From a checkpoint of a small masked image model: patch size [8, 8], 15600 steps.
Rows from block 4 of a small masked image model, named by matrix and row number. Rows with one number belong to one neuron. Each number is 500 + 25 x the weight over its row's rms, rounded and kept within 0 to 999. All counts start at 0. Numbers have three digits each. After the name is the row's rms in percent of the matrix's.
After each neuron's rows are labels from the 100 images, of 14848, where the neuron reaches its highest value: "responds to" is what is common among them. Only what is clearly more common there than usual is listed. The data: photos of plants and fungi (iNaturalist). In brackets: how many of the 100.
# fc1: MLP up (model.blocks.4.mlp.fc1.weight, 1152x192), inputs 0-191
# fc2: MLP down (model.blocks.4.mlp.fc2.weight, 192x1152, transposed), outputs 0-191

fc1.640 119:497459484463515483469509484475483538500537507499526510485505483507506479522522442477497510547548492506497506501507499506502461467438536506473512488522537506471479480566508458500509537501430491442487518501486485515511493506506484482515513494503461529511486512508534530505477467521488510509510480450510503487502473496464521502484513513494495501538445471487484513512511494542490497448496516549491488515524516499479519478511544515505475531475483509466562483493482540508514464482462509504489500540457546506497499520524476485427464494468479485484480518481517521497544451515524517504
fc2.640 106:475526493515518520490504464531488490503494503515515514557495537525472472494496570537483477489494482452506513537476472518481502452584462503533501505482471483527515496472497505497525456471505541488512502490474491478533514526487512470455467532504507499532450490508477467490526498510510499476470504502584546497510470556482504486512529477530495512497513505531462474484497512472475492535485464481501511488481531506511502537519491466484482499511535500494451531462478509488487515480488493501510484462511467499485497486466528525539515528524496522507511479503472536466467553482499494541
responds to: order Asterales (28); family: Asteraceae (28); text has "common" (26)

fc1.428 109:446517475507483507476559512468499518498520524504537479479495523566514455519489501485525507527525481482508503499529576498539457456482497521500473481480453501485481520450468435509491523486485502455505526586508549501480489543467510462498461516502499560501488505495481497456500459497488539497483527487497524502519476510517495478479525527484504497456491521486503485514517508537526468490502475507524516452512523485482512480497450507468493471502506532525487474505509483505477508481474518498476494509500510472493494501475453488488504485515542502507507511478551508534481468489528494500
fc2.428 100:515501535504493505485458477504461504523486492503494521511468516453507511488535484538467514462485525497486499514481452452484520538537518491488539484511541462462482485485526543509521453508495509530508527476503522498506484493513510522467508513494456489484456536512523541519471536477511475522475447515517455483505517497468472518541522497488502540575490442544476549564515478542437493509463536505481502551507489517575472522487538505519480506499512522483496516526503508524492487496500492502522474523482488511528499510496509482516480492503488510511486496502478477482497516475496506520
responds to: order Asterales (30); family: Asteraceae (30)

fc1.529 131:518473521519502545468460511484532469500530516501523516492504432522500487516542501470446469487494503502509513491497489522491496477495519493497466498459498462513519518471535503513509493497496520522503486523496524564510574459502533498513489519515519484525516502474526488514471494522481460477560487481466472479512500517484515538536474410530512551496550489497472560461498476487508524467471481526535523486495494509477484492494478473478509478496514522476496500516519539485480495526501483504514490480467481473438489485484457508495546497480508472556500513514523502469471489500512518491
fc2.529 128:518520478475517519487518472518464516485501499500530471466513515470507505521464529500540482510513503452498485549482497489492513516527489483509567495495512481506512495484470506457460514524466491491457499495511523536507502467502484488486498492531519534518507505504512542475503494511476503502522499501489516497555487556505460479488480494457527495542530496483487577516462537474534473489543488492508533497505554500520484529486465483509522502512480507564509507564503487530490524491504540518552506463513470494485504514506475501490505521530522484498453503484498499506462540441554513558
responds to: order Asterales (32); family: Asteraceae (32)

fc1.480 091:468501495510493465487494545474537508498507485542485493484506507479485493495472544485528512547498519485504483576454523489502487523478540493486501498498535498534503448491524501501525498528493522494540474479496507527504472449532516488486450526494498516535473514500497478482504531511501432536501536493517484492482513495505480484495488545442523426510521493509546493481518499490488523447480537492467518488527512507483508447494497514479464495547517520496523509542495503477454463461521488499524509500527527488456512495466536522533459458512439525508513500489522508493483469501521489515
fc2.480 106:503505471479500514482517501492466511484500480457526452567497483475521503487477529523475512499500525489488500468493520502483503524491459522473544477556499518526490510471469527517479505512489447518493475459473522514538532509498512548515573489517513477503541482469519463514518490536512517514507484502497500512519475498464454506512491538534514490477468504518490525478488537511522494497472500499477534480516486549447499523481510498486501500473512517539513463502553501514481480490480472484491506527464467515485562534490473464491504438449469496527546498510552507496514513483502488554
responds to: order Caryophyllales (31); family: Cactaceae (29)

fc1.742 082:509450521532504563464485497492600484537527526460528502490545489540525520483505515497504508455489511491508526518464467474536496497471497516539490489496479487460529496530512477475482502529456506433529511510480488490497485508487498491530541520510546485475498484493489486465494469528463493506451492510508485473524494499499516459540534468496514502497507525548509469443512476522477497512453495498502496496481477549517493533482497476483517521517502502510480505464533509491503491500457504493489456525520480509454524504474487534520495482452525473514503502483547509542477488499512474516
fc2.742 101:488495518459458524529507499464513534531500489542487513486509474534485493516460486472505453492480517486505447473496532509482493508525508478510498516494510516551472508518469495499544539528507555488485455457512524508509533522477490512495468530502518513519495500514454490489479534505527503487532514543512481527482485523479473507490516481475491546519492513498571510507506512476500519523506448474529498544460502471513504504506538529508459496478479538472489482532469499502501516539520494559479517451487506475469542472498544524479539509547527554499499465471523499512515503482520538466
responds to: order Asterales (29); family: Asteraceae (28)

fc1.200 090:521506527484453458512504479526531531523481485474497488495514513491494500479475506455538490517553492520453512501537467512519487479523489547537499503499515511510507488488464482487491532525511512456497498538527463494506507487480497450497562556484503521520484478500449490468521479512495487481476492460515532517453487487467517446566448522481526544522465496504510507529546481498535457483491446511488461494500473530482492533489465437505503513508487473529501522489491508511494507442465510511468495506474519517501501482471509471485499482467510486517485518497550475496505508476475500526
fc2.200 089:450515470543516530498455533475445485497516539515517489514469504497505469478475524559460502454483514453493467535509494482471489523481535471438498489511489518497489524551517493496497483520489485503475499480485548506516501473484528526524487508497495537498521528468543483485491470513483501506539491545495478456539495534491489534448514450528468442534518514470467513482490515481490478534510534503530497507521530483537521463495497547503485504492512567467495504482491484507488523506530532546537491488527496455518493500522490483513467483492501498507475506494510524477472498526510523517
responds to: order Asterales (28); family: Asteraceae (28)