Rows from expert 7 of block 5, named by matrix and row number. Rows with one number belong to one neuron. Each number is 200 + 30 x the weight over the matrix's rms, rounded and kept within 0 to 999. All counts start at 0.
# up: expert up (model.blocks.5.mlp.up, 16x96x192), inputs 0-95
# down: expert down (model.blocks.5.mlp.down, 16x192x96, transposed), outputs 0-95
up.69,197,223,204,187,211,129,172,171,260,156,165,197,183,180,183,176,131,180,181,179,187,232,222,156,244,214,204,220,176,276,172,250,230,156,195,186,250,232,175,204,195,181,182,209,183,240,251,150,159,205,182,213,172,233,192,211,201,143,213,207,241,196,164,192,223,250,185,209,208,143,287,164,199,152,167,180,187,210,235,181,188,189,263,169,211,144,183,205,199,206,211,209,180,167,189,198
down.69,206,163,223,232,195,191,116,214,191,226,176,229,199,249,191,188,189,217,166,216,230,175,216,156,171,224,255,226,193,268,212,151,138,205,241,289,156,217,184,201,196,201,218,208,173,188,205,227,186,221,201,196,174,158,212,190,162,199,178,238,172,164,201,184,179,222,203,191,225,210,214,222,209,212,198,246,196,236,233,188,120,194,230,213,235,200,211,168,229,228,202,188,204,214,227,286
up.70,216,179,180,221,224,223,129,190,253,196,132,227,217,226,191,185,162,188,169,185,223,211,213,186,202,166,188,149,118,200,168,226,174,215,169,180,174,221,186,203,181,254,156,221,155,214,254,276,180,215,161,209,191,237,200,210,180,228,221,147,182,238,180,201,162,214,129,198,218,156,146,203,214,166,232,219,177,253,185,205,199,269,235,164,204,207,204,181,215,227,176,220,188,215,215,219
down.70,227,192,248,166,247,225,189,178,154,202,244,195,207,191,246,195,190,202,215,205,214,194,171,242,196,192,238,180,206,180,236,189,224,187,198,188,200,299,131,201,202,145,236,195,206,167,201,213,220,218,208,163,170,174,249,181,183,152,203,199,204,254,253,130,203,208,218,188,202,262,185,216,157,184,219,188,239,163,250,209,194,178,201,135,206,233,200,201,204,166,184,195,175,236,197,202
up.71,204,196,212,211,190,217,182,169,171,230,198,182,206,179,188,223,199,226,201,180,178,198,238,218,251,122,157,167,220,270,202,166,211,247,221,205,209,179,241,237,156,190,184,228,166,213,155,233,180,176,199,154,218,198,170,207,223,131,204,191,275,166,189,173,219,218,155,181,172,213,207,189,197,211,197,202,241,163,177,196,241,184,223,178,204,211,62,187,247,217,230,201,208,203,240,205
down.71,182,210,193,181,220,136,175,231,264,182,189,198,199,191,179,236,195,184,203,195,249,163,262,188,173,205,188,242,149,197,205,203,219,194,203,201,219,158,216,260,232,195,234,170,219,171,151,200,197,201,189,215,213,251,264,164,193,222,192,182,253,171,193,230,230,193,168,182,211,227,203,146,250,220,240,127,217,186,253,252,149,227,196,185,255,224,153,200,232,217,201,189,225,217,181,179
up.72,201,153,191,176,214,162,125,186,183,206,250,207,188,179,176,185,231,168,154,182,226,249,186,250,155,225,219,183,187,190,206,265,207,180,186,202,226,136,276,184,196,199,222,222,260,124,196,216,183,209,227,170,190,169,191,193,187,164,252,213,195,208,182,189,190,129,218,206,188,215,221,216,210,238,182,199,174,251,136,167,207,192,181,169,189,250,254,175,188,166,230,178,214,225,243,193
down.72,236,242,209,188,215,183,192,193,177,185,200,194,225,203,228,184,244,196,196,178,159,199,233,171,216,174,194,251,163,237,160,226,227,205,234,212,217,226,145,218,194,206,231,173,155,199,224,176,202,223,182,194,205,189,142,225,212,230,139,193,217,206,180,250,210,206,198,232,204,197,234,143,205,184,155,251,236,172,207,212,129,184,159,181,213,236,179,236,222,217,250,222,161,191,192,224
up.73,172,186,192,168,239,223,225,143,187,188,162,239,212,211,186,176,210,268,123,198,209,182,211,126,171,163,211,164,154,158,117,234,216,158,169,189,171,156,244,216,236,181,190,236,177,162,195,229,181,189,172,180,193,210,196,189,200,121,218,192,248,196,215,250,229,187,244,185,220,156,207,178,138,221,189,162,189,191,206,175,226,247,239,204,206,246,216,226,136,191,204,217,175,166,242,238
down.73,246,204,221,191,170,203,246,172,206,242,219,207,208,196,198,208,169,227,184,110,240,238,206,251,189,200,238,268,170,208,264,223,215,216,164,239,203,218,207,252,187,224,224,185,220,183,186,212,161,158,148,169,159,198,174,200,200,252,178,189,181,205,122,233,163,219,152,195,199,262,217,179,217,232,229,251,208,187,211,203,165,200,201,196,240,255,232,203,219,164,238,175,172,193,179,151
up.74,182,205,250,233,201,164,209,228,207,206,271,196,160,182,201,122,190,198,236,248,233,146,197,235,202,197,168,207,209,266,210,205,184,252,221,208,161,187,194,219,203,169,179,212,224,209,196,154,216,214,140,220,163,214,231,158,208,225,106,234,224,203,269,186,211,189,218,227,224,224,223,167,155,178,196,233,173,223,154,226,179,175,187,235,188,230,216,189,212,211,225,209,222,213,227,189
down.74,178,140,189,152,196,214,234,174,215,147,195,216,248,208,224,210,177,197,195,173,218,205,186,171,246,205,122,214,202,203,219,206,189,191,222,223,173,173,183,202,182,228,184,159,118,196,221,169,168,245,161,218,235,248,196,182,227,167,231,184,166,163,195,161,184,218,192,167,119,186,192,217,213,191,182,190,229,159,188,188,195,198,196,244,177,206,168,207,204,264,205,227,182,190,216,230
up.75,232,202,149,172,188,180,200,195,157,121,239,212,227,165,215,207,168,209,193,208,195,168,147,184,205,166,209,185,181,234,160,158,279,224,187,276,196,234,205,271,216,167,229,178,185,234,198,203,232,193,165,168,151,253,214,184,188,192,111,203,158,181,221,237,229,244,156,163,215,210,166,185,195,180,229,149,188,178,157,167,223,170,210,187,222,181,166,199,227,232,166,216,156,187,220,163
down.75,199,185,192,189,206,195,200,185,225,199,174,143,223,197,223,170,193,199,229,218,236,212,190,169,151,241,199,154,189,216,174,201,204,245,230,174,183,147,202,173,216,195,151,195,246,198,178,210,190,197,225,198,216,247,228,221,233,186,207,178,194,230,194,167,184,195,288,251,187,233,187,193,221,222,196,218,217,199,229,187,131,233,233,198,204,264,231,212,217,210,168,182,226,175,209,133
up.76,213,230,218,210,220,223,188,187,224,200,272,214,186,195,183,230,240,166,180,169,167,209,254,200,246,183,204,195,185,141,243,188,210,194,181,226,184,236,226,189,211,166,195,220,218,185,236,207,160,203,160,215,236,207,175,216,210,234,138,162,221,193,167,233,179,222,153,203,194,185,225,197,261,190,200,219,216,182,204,195,159,213,282,180,243,233,169,115,173,237,220,188,160,200,199,216
down.76,193,202,203,164,216,209,219,187,185,184,173,185,188,191,166,187,176,198,208,211,223,233,207,143,185,194,223,235,181,203,225,218,180,226,229,209,182,215,203,195,234,232,194,194,216,200,165,207,195,233,202,164,202,211,182,231,174,221,223,225,210,204,248,188,185,176,173,176,205,236,220,209,161,200,221,183,159,242,235,208,221,208,164,192,204,204,227,228,205,199,196,185,174,194,240,235