From a checkpoint of a small masked image model.
Training: muon at rate 0.0018, batches of 384.
Data: trained on photos of plants and fungi (iNaturalist), 132.5 epochs.
Rows from block 7 of a small masked image model, named by matrix and row number. Rows with one number within an expert belong to one neuron, the router's apart. Each number is 50 + 15 x the weight over its row's rms, rounded and kept within 0 to 99. All counts start at 0.
After each expert's rows are labels from the 100 images, of 14848, where the router gives the expert most weight on average: "colour at peak" is the nearest of a few named colours to the mean colour under the peak. Only what is clearly more common there than usual is listed. The data: photos of plants and fungi (iNaturalist).
# router: router (model.blocks.7.mlp.router.weight, 16x192, trained with AdamW), inputs 128-191
# up: expert up (model.blocks.7.mlp.up, 16x96x192), inputs 128-191
# down: expert down (model.blocks.7.mlp.down, 16x192x96, transposed), outputs 128-191

# expert 5
router.5:57 44 36 37 42 60 53 38 48 91 48 46 21 40 56 42 23 44 46 31 32 12 48 56 56 38 83 52 57 34 62 70 43 46 43 59 34 34 55 58 51 43 47 72 44 68 55 64 68 23 45 35 29 55 34 49 45 42 54 21 52 34 68 42
up.0:34 38 58 35 66 27 76 50 67 75 55 34 31 42 47 22 31 43 52 56 27 49 46 48 52 10 80 22 60 20 50 38 51 50 65 39 38 65 57 54 71 38 61 51 61 33 67 53 51 64 45 62 45 54 66 33 47 54 57 59 52 41 91 52
down.0:64 47 32 77 46 53 40 57 19 46 81 50 17 43 50 39 81 39 53 50 51 25 57 43 44 73 37 56 33 48 55 60 66 44 34 61 47 77 64 62 71 72 77 33 37 67 53 62 65 50 66 19 51 66 37 49 29 46 42 25 47 68 58 72
up.1:31 86 79 53 62 61 36 34 46 65 59 43 35 58 56 25 73 51 27 42 35 20 78 29 49 24 55 52 41 81 54 28 29 47 42 48 73 48 68 67 54 56 48 68 55 55 43 48 62 76 52 20 39 63 55 51 35 42 51 23 44 49 49 26
down.1:75 46 54 54 38 35 37 11 31 45 38 61 62 42 53 60 52 28 40 73 51 71 20 76 46 63 30 48 46 71 40 46 43 51 29 64 66 42 50 33 36 31 68 34 67 29 43 48 35 53 39 32 52 47 35 67 66 73 51 46 35 19 35 38
colour at peak: black

# expert 4
router.4:52 47 27 58 50 77 36 23 36 38 38 51 63 47 57 31 46 39 51 33 64 65 46 64 66 74 40 67 38 76 72 36 14 38 16 54 58 40 70 44 61 21 62 45 61 27 58 69 53 64 40 29 39 53 14 49 70 63 49 26 57 74 49 65
up.0:52 64 37 65 33 56 35 54 18 46 58 38 38 56 50 41 52 38 62 38 46 70 21 35 44 62 27 50 54 68 17 36 54 56 66 43 19 48 55 53 31 42 45 56 70 62 49 35 52 58 49 33 15 64 37 40 60 48 46 39 33 54 59 43
down.0:51 61 58 76 64 49 64 76 44 65 61 51 49 56 38 77 49 44 19 68 54 57 70 43 32 42 55 55 39 63 81 54 42 29 53 52 64 61 87 76 68 90 69 38 58 30 36 50 43 21 47 47 54 54 73 71 32 44 78 45 52 72 72 61
up.1:50 60 43 41 62 51 15 36 59 89 83 46 69 41 43 53 56 56 44 72 23 62 70 26 69 57 25 73 49 31 49 43 37 66 30 45 53 48 42 53 44 39 79 51 26 66 54 42 46 67 51 52 61 42 52 31 28 32 08 36 56 54 65 59
down.1:46 29 55 16 42 64 55 54 40 08 40 74 28 49 52 68 24 46 40 49 73 34 50 57 68 43 34 39 48 58 34 45 73 49 58 57 68 44 37 41 55 52 35 39 22 63 28 54 38 43 29 64 37 70 69 52 51 25 26 69 59 88 58 32
colour at peak: green

# expert 11
router.11:53 64 64 36 14 39 36 71 55 49 24 58 63 22 49 59 63 52 23 71 56 55 49 35 37 45 48 30 39 45 38 41 47 41 49 40 37 47 25 52 45 37 29 50 62 49 32 56 44 45 52 50 39 54 53 61 44 48 33 39 19 55 54 52
up.0:53 53 37 00 77 59 40 41 62 39 59 62 45 73 31 50 37 35 62 63 45 59 77 37 54 59 73 45 45 39 34 87 55 45 61 37 10 64 46 53 11 45 37 50 24 61 53 59 33 82 39 65 61 45 64 68 55 78 57 53 46 35 67 61
down.0:54 55 53 91 50 40 49 56 30 60 33 37 61 34 54 60 53 68 39 33 41 55 28 34 57 54 44 32 46 39 70 18 50 50 35 56 66 65 58 45 62 30 56 62 72 20 42 59 62 40 33 43 60 50 59 38 70 45 41 78 34 60 43 46
up.1:60 36 36 39 47 15 63 57 39 52 46 19 88 86 50 52 40 65 55 31 47 64 30 54 58 74 20 44 40 51 47 28 71 64 33 47 43 82 26 69 44 35 46 50 55 69 63 19 60 46 74 55 56 77 49 29 46 52 68 76 53 42 17 55
down.1:57 57 51 51 49 50 37 20 75 60 45 43 31 24 63 51 45 66 31 70 62 53 39 33 41 36 59 65 46 27 55 51 52 60 41 60 63 21 20 31 71 39 33 33 69 18 64 55 35 63 45 67 58 30 53 40 33 62 26 34 35 47 68 42
colour at peak: black

# expert 6
router.6:47 70 48 34 49 51 43 58 64 58 38 36 64 57 55 55 47 64 68 24 66 55 47 56 61 47 40 13 49 49 30 37 56 41 40 48 46 36 38 45 37 19 29 62 49 38 53 32 50 31 67 52 42 66 46 41 44 68 41 36 51 27 69 57
up.0:42 25 59 68 66 25 76 61 47 63 24 54 37 35 35 41 63 80 71 49 62 77 53 74 45 28 65 55 34 57 50 25 61 32 66 40 64 56 28 36 66 52 65 40 52 56 66 24 46 72 51 39 44 68 57 42 55 34 55 58 41 27 23 43
down.0:47 74 40 36 50 63 36 74 54 33 65 51 76 63 61 74 39 58 61 28 41 47 53 38 56 56 63 47 68 46 28 75 37 68 31 48 15 57 76 59 46 58 58 48 53 52 50 49 38 49 43 30 49 31 58 64 65 44 34 51 79 97 43 50
up.1:55 66 19 92 52 29 31 65 33 60 51 36 39 62 54 77 45 51 69 50 70 40 58 60 79 32 54 44 56 69 54 31 48 38 64 46 47 39 35 54 52 57 48 44 55 04 20 29 53 13 44 70 61 56 33 65 55 70 52 54 54 43 67 39
down.1:64 34 76 50 67 71 39 33 62 24 56 59 65 38 49 42 52 45 21 44 43 55 34 90 35 47 62 41 61 14 58 82 56 58 62 45 64 10 52 44 50 68 60 67 66 65 56 45 29 87 44 33 27 48 55 42 60 44 33 50 22 54 28 42
colour at peak: brown

# expert 2
router.2:59 43 49 50 57 67 64 58 68 51 53 55 62 40 48 61 42 33 59 68 27 48 32 50 74 70 52 57 67 91 38 63 48 54 58 70 59 38 62 39 49 71 66 35 55 78 45 49 57 26 66 66 47 54 59 36 51 47 62 22 61 56 60 55
up.0:70 58 41 54 46 81 30 53 71 64 61 55 65 55 54 64 30 60 31 51 60 27 36 53 42 72 52 64 32 62 68 78 72 60 52 46 56 52 59 53 48 67 50 57 24 68 49 36 66 35 51 57 49 79 67 41 47 46 60 67 58 39 82 54
down.0:67 37 62 36 61 72 89 45 45 49 45 44 54 41 42 32 44 37 38 19 54 31 46 63 57 47 56 56 61 15 42 39 45 51 63 39 31 30 48 19 67 24 30 38 59 25 91 55 55 59 36 34 60 58 54 53 55 47 32 31 34 44 56 49
up.1:42 35 41 33 53 34 58 39 56 65 28 50 45 46 27 54 53 47 18 34 40 19 52 47 38 62 62 59 77 42 44 45 52 38 22 61 53 46 53 59 64 50 59 30 48 78 49 21 44 39 38 37 47 49 65 31 53 55 82 51 41 27 66 52
down.1:50 53 29 34 56 40 33 26 59 39 56 52 61 52 61 58 51 58 59 74 43 52 61 35 39 51 73 53 51 62 51 61 36 39 46 31 32 46 36 59 64 60 27 38 67 74 45 51 46 44 76 71 56 51 39 23 43 56 40 45 51 72 67 74
colour at peak: brown

# expert 14
router.14:17 39 62 72 54 45 38 55 52 24 27 65 30 42 25 42 62 58 70 60 54 57 40 49 50 79 05 63 62 65 64 49 80 46 52 28 72 47 31 33 54 45 58 36 66 41 53 73 60 55 61 68 33 42 46 49 73 31 58 40 47 61 29 38
up.0:68 41 80 46 35 47 32 52 42 64 58 57 40 43 45 25 39 42 47 82 30 58 67 64 43 34 36 34 48 55 53 65 48 63 42 64 62 66 24 57 65 45 23 49 27 34 89 64 41 45 62 70 22 69 80 52 40 36 40 56 49 85 20 52
down.0:44 31 58 66 58 64 40 46 43 34 41 48 40 78 15 58 45 45 64 47 29 33 41 54 55 56 60 57 56 27 16 68 43 34 56 16 63 64 59 34 46 75 35 38 43 82 45 57 49 53 56 57 63 16 49 51 33 41 59 53 49 56 44 24
up.1:47 62 42 37 67 22 34 31 41 99 43 61 37 59 47 49 80 66 61 37 58 62 63 66 55 41 38 62 83 51 48 25 40 59 89 82 31 60 77 64 53 48 56 40 64 36 40 61 57 33 33 25 53 54 46 46 61 46 85 61 63 58 63 48
down.1:49 19 49 56 22 57 56 54 41 11 33 47 54 31 35 33 35 39 34 48 49 41 74 16 40 70 42 36 43 36 63 20 31 54 43 53 53 46 69 49 64 67 36 64 24 34 31 72 31 42 38 56 60 64 47 66 16 67 46 43 42 49 42 36
colour at peak: black

# expert 15
router.15:42 62 35 42 72 83 37 38 55 59 31 51 53 58 31 71 13 21 46 19 35 98 42 54 43 37 58 64 46 42 52 39 39 47 59 67 33 40 55 39 63 36 49 75 43 61 67 37 73 43 36 33 40 53 34 54 59 49 53 35 74 61 54 71
up.0:62 58 60 48 47 31 39 46 31 44 56 44 67 38 51 92 38 73 52 65 25 31 73 54 58 33 32 67 38 81 41 67 37 50 42 60 59 41 39 62 37 45 37 44 37 72 68 09 28 62 63 69 64 44 61 30 53 42 61 50 48 51 70 58
down.0:58 31 53 29 59 64 50 52 53 44 39 46 35 64 54 06 88 40 47 48 61 63 25 70 36 37 36 34 46 25 55 52 53 37 47 53 44 56 63 25 53 66 41 41 57 42 48 70 48 52 48 37 17 32 40 61 39 62 16 72 54 55 26 41
up.1:47 51 41 21 57 40 69 62 52 39 47 51 61 53 39 20 57 69 75 43 42 67 64 46 52 39 28 57 69 80 44 89 44 60 68 46 40 56 67 67 52 51 68 31 35 85 66 38 66 52 46 58 55 51 44 65 52 45 52 71 53 50 99 43
down.1:28 25 44 65 33 49 54 50 41 39 41 53 58 72 44 41 32 42 47 71 38 41 41 36 79 45 52 43 71 38 40 28 69 51 16 41 74 47 42 60 40 29 63 59 44 19 22 50 43 72 36 50 68 47 46 43 31 61 76 22 45 65 32 53
colour at peak: green

# expert 8
router.8:87 55 49 35 38 74 57 55 37 87 66 56 42 52 48 46 34 45 38 35 55 49 12 31 47 47 67 42 43 57 57 47 29 46 96 70 26 66 43 53 66 69 46 64 50 33 55 08 70 29 50 32 54 42 86 47 57 43 54 30 63 30 40 59
up.0:42 74 39 67 41 65 60 45 48 66 81 55 61 58 52 45 51 46 40 48 64 54 49 62 60 44 32 48 48 49 63 36 74 39 57 60 57 34 79 33 14 53 72 55 60 74 66 43 55 47 38 56 21 60 42 42 36 63 31 37 53 81 28 40
down.0:50 78 63 46 72 53 43 17 64 55 27 46 14 63 46 33 51 48 60 41 61 65 58 63 38 64 29 37 56 50 60 52 35 43 45 46 43 41 72 42 18 65 70 61 61 46 44 61 58 64 49 44 16 50 64 46 48 51 41 36 38 67 33 78
up.1:53 48 64 36 75 49 57 68 57 46 76 68 47 68 67 67 33 51 30 82 52 70 59 51 52 48 40 40 34 51 61 65 41 54 48 37 44 80 41 72 44 50 51 47 47 53 71 64 44 71 63 51 85 56 76 43 55 55 65 99 59 46 39 66
down.1:33 53 52 61 62 28 49 80 11 37 59 41 74 29 54 54 81 38 34 52 61 68 27 47 58 44 56 56 45 44 35 44 88 46 63 66 59 56 59 74 56 26 69 52 40 55 42 72 57 53 40 53 27 48 54 46 49 67 48 78 39 70 56 60
colour at peak: grey