config.toml
translate = 0.12
color_jitter = 0.2
hidden_act = "gelu"
parallel_block = false
expert_mlp_ratio = 0.5
shared_expert = false
conv_stem = false
ema_decay = 0.995
batch_size = 384
weight_decay = 0.2
adamw_weight_decay_other_params = 0
Rows from block 11 of a small masked image model, named by matrix and row number. Rows with one number within an expert belong to one neuron, the router's apart. Each number is 128 + 32 x the weight over its row's rms, rounded and kept within 0 to 255. All counts start at 0. Numbers have three digits each. After the name is the row's rms in percent of the matrix's.
Before each expert's rows are labels from the 100 images, of 14848, where the router gives the expert most weight on average: "colour at peak" is the nearest of a few named colours to the mean colour under the peak. Only what is clearly more common there than usual is listed. The data: photos of plants and fungi (iNaturalist).
# router: router (model.blocks.11.mlp.router.weight, 16x192, trained with AdamW), inputs 96-191
# up: expert up (model.blocks.11.mlp.up, 16x96x192), inputs 96-191
# down: expert down (model.blocks.11.mlp.down, 16x192x96, transposed), outputs 96-191

# expert 11
colour at peak: grey
router.11 071:107162100151146153102091122131065056112164076095145154122111166165107115142132103128114094110178159135091112123165146100105138173059116154091123090076145132109194099107147131178111111084107068134120121107053139168150115129116163144103166133221137095130145115106152083122133097167110165130
up.8 088:119097148134213162113154096088146154136103150178125153085109125131149098160155100114094163150163092080149203128121162127147129177163123131135094205120157135074095127121179138170157101125140133114158082102133096139082130160110143166134139182133069140165124172119115166135111126118115085119
down.8 095:175103110091095095163111127103126195129100114124125132114105136179113136150115115143162123121157122119109075107168126056120113108135089121129202110111172092206135199112179086110163097151104168110143167117077135083127133134125110150124137143196200089088115087089141133129166135121166124130
up.9 097:107125128140174146087123167162140130166112114147179142126141056157156160095187125127166122158149156148156078131144110094123057131158153127156107154082117084122158158156124140233122132000118138145157173108116140092128121128134216162110130144126093149129141183168149122138104085172099106124
down.9 095:130141136144134085143132101143137164111136129156131127117135147109095092119084164147131130126133114106140198136112116165180208099127116106117140145158094131161129123086145132029137070248151119098156128116135065136156154138129098090117127102132098082122091065145154118138128161146111100129

# expert 14
colour at peak: brown
router.14 096:121145070096153124108029177075127068155093140087172126123129134154125148121145129147122085127145121083144109156136151122093087112138166186116015108109152170086132127146146111121121121072140059094132075135145112102105090128131130062119070141053107117110124132137103078134148076146143095125
up.0 098:124072058142139177067080118105150130118194102101119130170131121070117162127140156088166118098088117102103195132171134115138105143115127105089146092128161163055130154163129116128098164154089141101132082108141094144111093113132177183207132140156133134131142130105080111105150100098134161108
down.0 103:108093112146203089150136142156186132141089118127090082156081096207120133196137074142129156180145097137099131174154129113150150130098113092191144101121146169176115143179149168157185133142149101132120108169101141123128155169125105117154145080133147133026167112089179176144150081097129166115
up.1 085:127103090133135168188106163142165115136127110125179146085107134132133090137124146112054098133151188126145095220143108128150153176152087107124107153171132105106148100127151120185095134074136093191101110110158130170114213103130219077187125116065137169129104122146096156088139139143130142137
down.1 087:072148136170117158130137089120140116097111132081203142091166139129181126178100149118153119043159104179099153126084124143111114138098137115173070128143107114081129157159087147094098104111161132167140163141112132168175103102189129088180155122094100140086100120153185138109162162186126074081

# expert 10
colour at peak: brown
router.10 068:136137104129114129112094105118060114123132054134096198121158114177128179148067152103134175112139125116141111113160095138138173144092101126125160081077084131063166151138142115083121131095085061130123142090115107087143090168130139191096113130144163123131126136111163100095198102134109130112
up.8 083:133116082123117092145152137137115197102174183149080089199055132108126202145166121183111077183109123170073088128132118147074118098093119089156152093133144133157083163087127139083105104144203141126159122126121103100112142075135152098070168114117041114134153078101113125125143131150081137114
down.8 090:145202100198041172101113134109158084109122128130154139123149151172123096170093040121115117100045092113126081129114181089157154154148166148117120123125099083081190084150128124155115090135107132148138102184126085160093103194157170149166144096137156148085130148126164148119090156105163111121
up.9 097:142159166187158129104088111134140149114165133127081125153105175134099104151144090135106093080134179091105109170138128070152177096173133091151160120166164148143113107112127153080118121150170099160127068105099150129181184172092130129111156175087107113122220129071127125104055167128124184147
down.9 097:127099113094138204117105124140173145208071135145133186163121084144204179151146112162150111123111142150113066099161185165122125142085132141086062130162133145117091137146149176159177111036132145111086178125151163076103068169132152121148106117096097110128072153131173167200176064110128095155

# expert 1
colour at peak: brown; black
router.1 087:089124079070079130122126102116091136145073097111139102112188128152132100172084138139113121105152162146147095141179109144143193145139153099140171086135101140047059112085115133127106113088120105126189141099085082112081059160107143152086077149166122114133149136093128084051207095091126176105
up.8 079:107076144125109108179108147123149161129253115119128143133095074162104106156143146119148092144089133181182117096148208097166087077134142117132099159132110119100167144155102100102130183128146066107140137141107083143134103127082130159120128165144125155126067116160075156142156118173170113142
down.8 082:141112124139127119116123148174133101133193085090196152109159139179104143150111100130126170125157145125132120116120104129114139139124162140163121190122135115198173130139121144120126149128118161158152042128142110105115103086154103159157131145120119080084216140082123093090136100131116144120
up.9 093:108151176112133108074162107096129114126138191147088113118163071142132120151131064102168151140146152145151181145137192126136140140129173122128156107058135106096141118104174140102108145146153197134116142065144149099169137139098071173103106161151126148136185085123135080107123134078143122070
down.9 094:122147174103122156135107134125102121129117067103208089148114148157143118095118147128177162133107118083098098162098087149133107149148054109108135097179139111105093136175149083114102100130130090095086088167066104086146147137113092149122199095120157102134040136116132083132113161139123139099

# expert 12
colour at peak: black
router.12 099:126128120182117151115118104119106135108154113119016179131000162147112134111098082111118118113139122086149105033109151127112149163123103108096182081126121143100124153015081111131092068101092066109138108115103129065096114149130111163091106041156148108102150132094098103146166126143091113147
up.8 112:149130101126117153135094073136163108132153144139174095123106164077116154089152089119118105142198202069135100106137168125116156116078154103099147093090058168127104084117128141090099118143117131132140114113103203166154128199145111142113093114154108143091173141104168121106137138159233135160
down.8 098:109162105075101130081172142181124124175120116159124162184058089140149114138110087117150169117127078144113127124146170133118103111184180073129118067147117101108142163110117123149130137175144148180106164137108096152153130135093069104099153099102185109128139111148115087159158093125086117090
up.9 083:112176098145153087106106145173137104085081122147175102132094109134068118156225192131148139141146165144138130146129220148119087159146149087141061150124117136144156139152201131188120117191179219137077133126183148168110121138093113139117148085094139099150083134108170149133175126110111150097
down.9 089:108102197104130188112101093094159122114101140146093116170101124172167135118146108109133144152116121140120101106168072118115177154091100127119109101089131128151108086121099138082125160115098093159118102091035127150146128128178169073054094162167088162112158065172059176095098149113167138118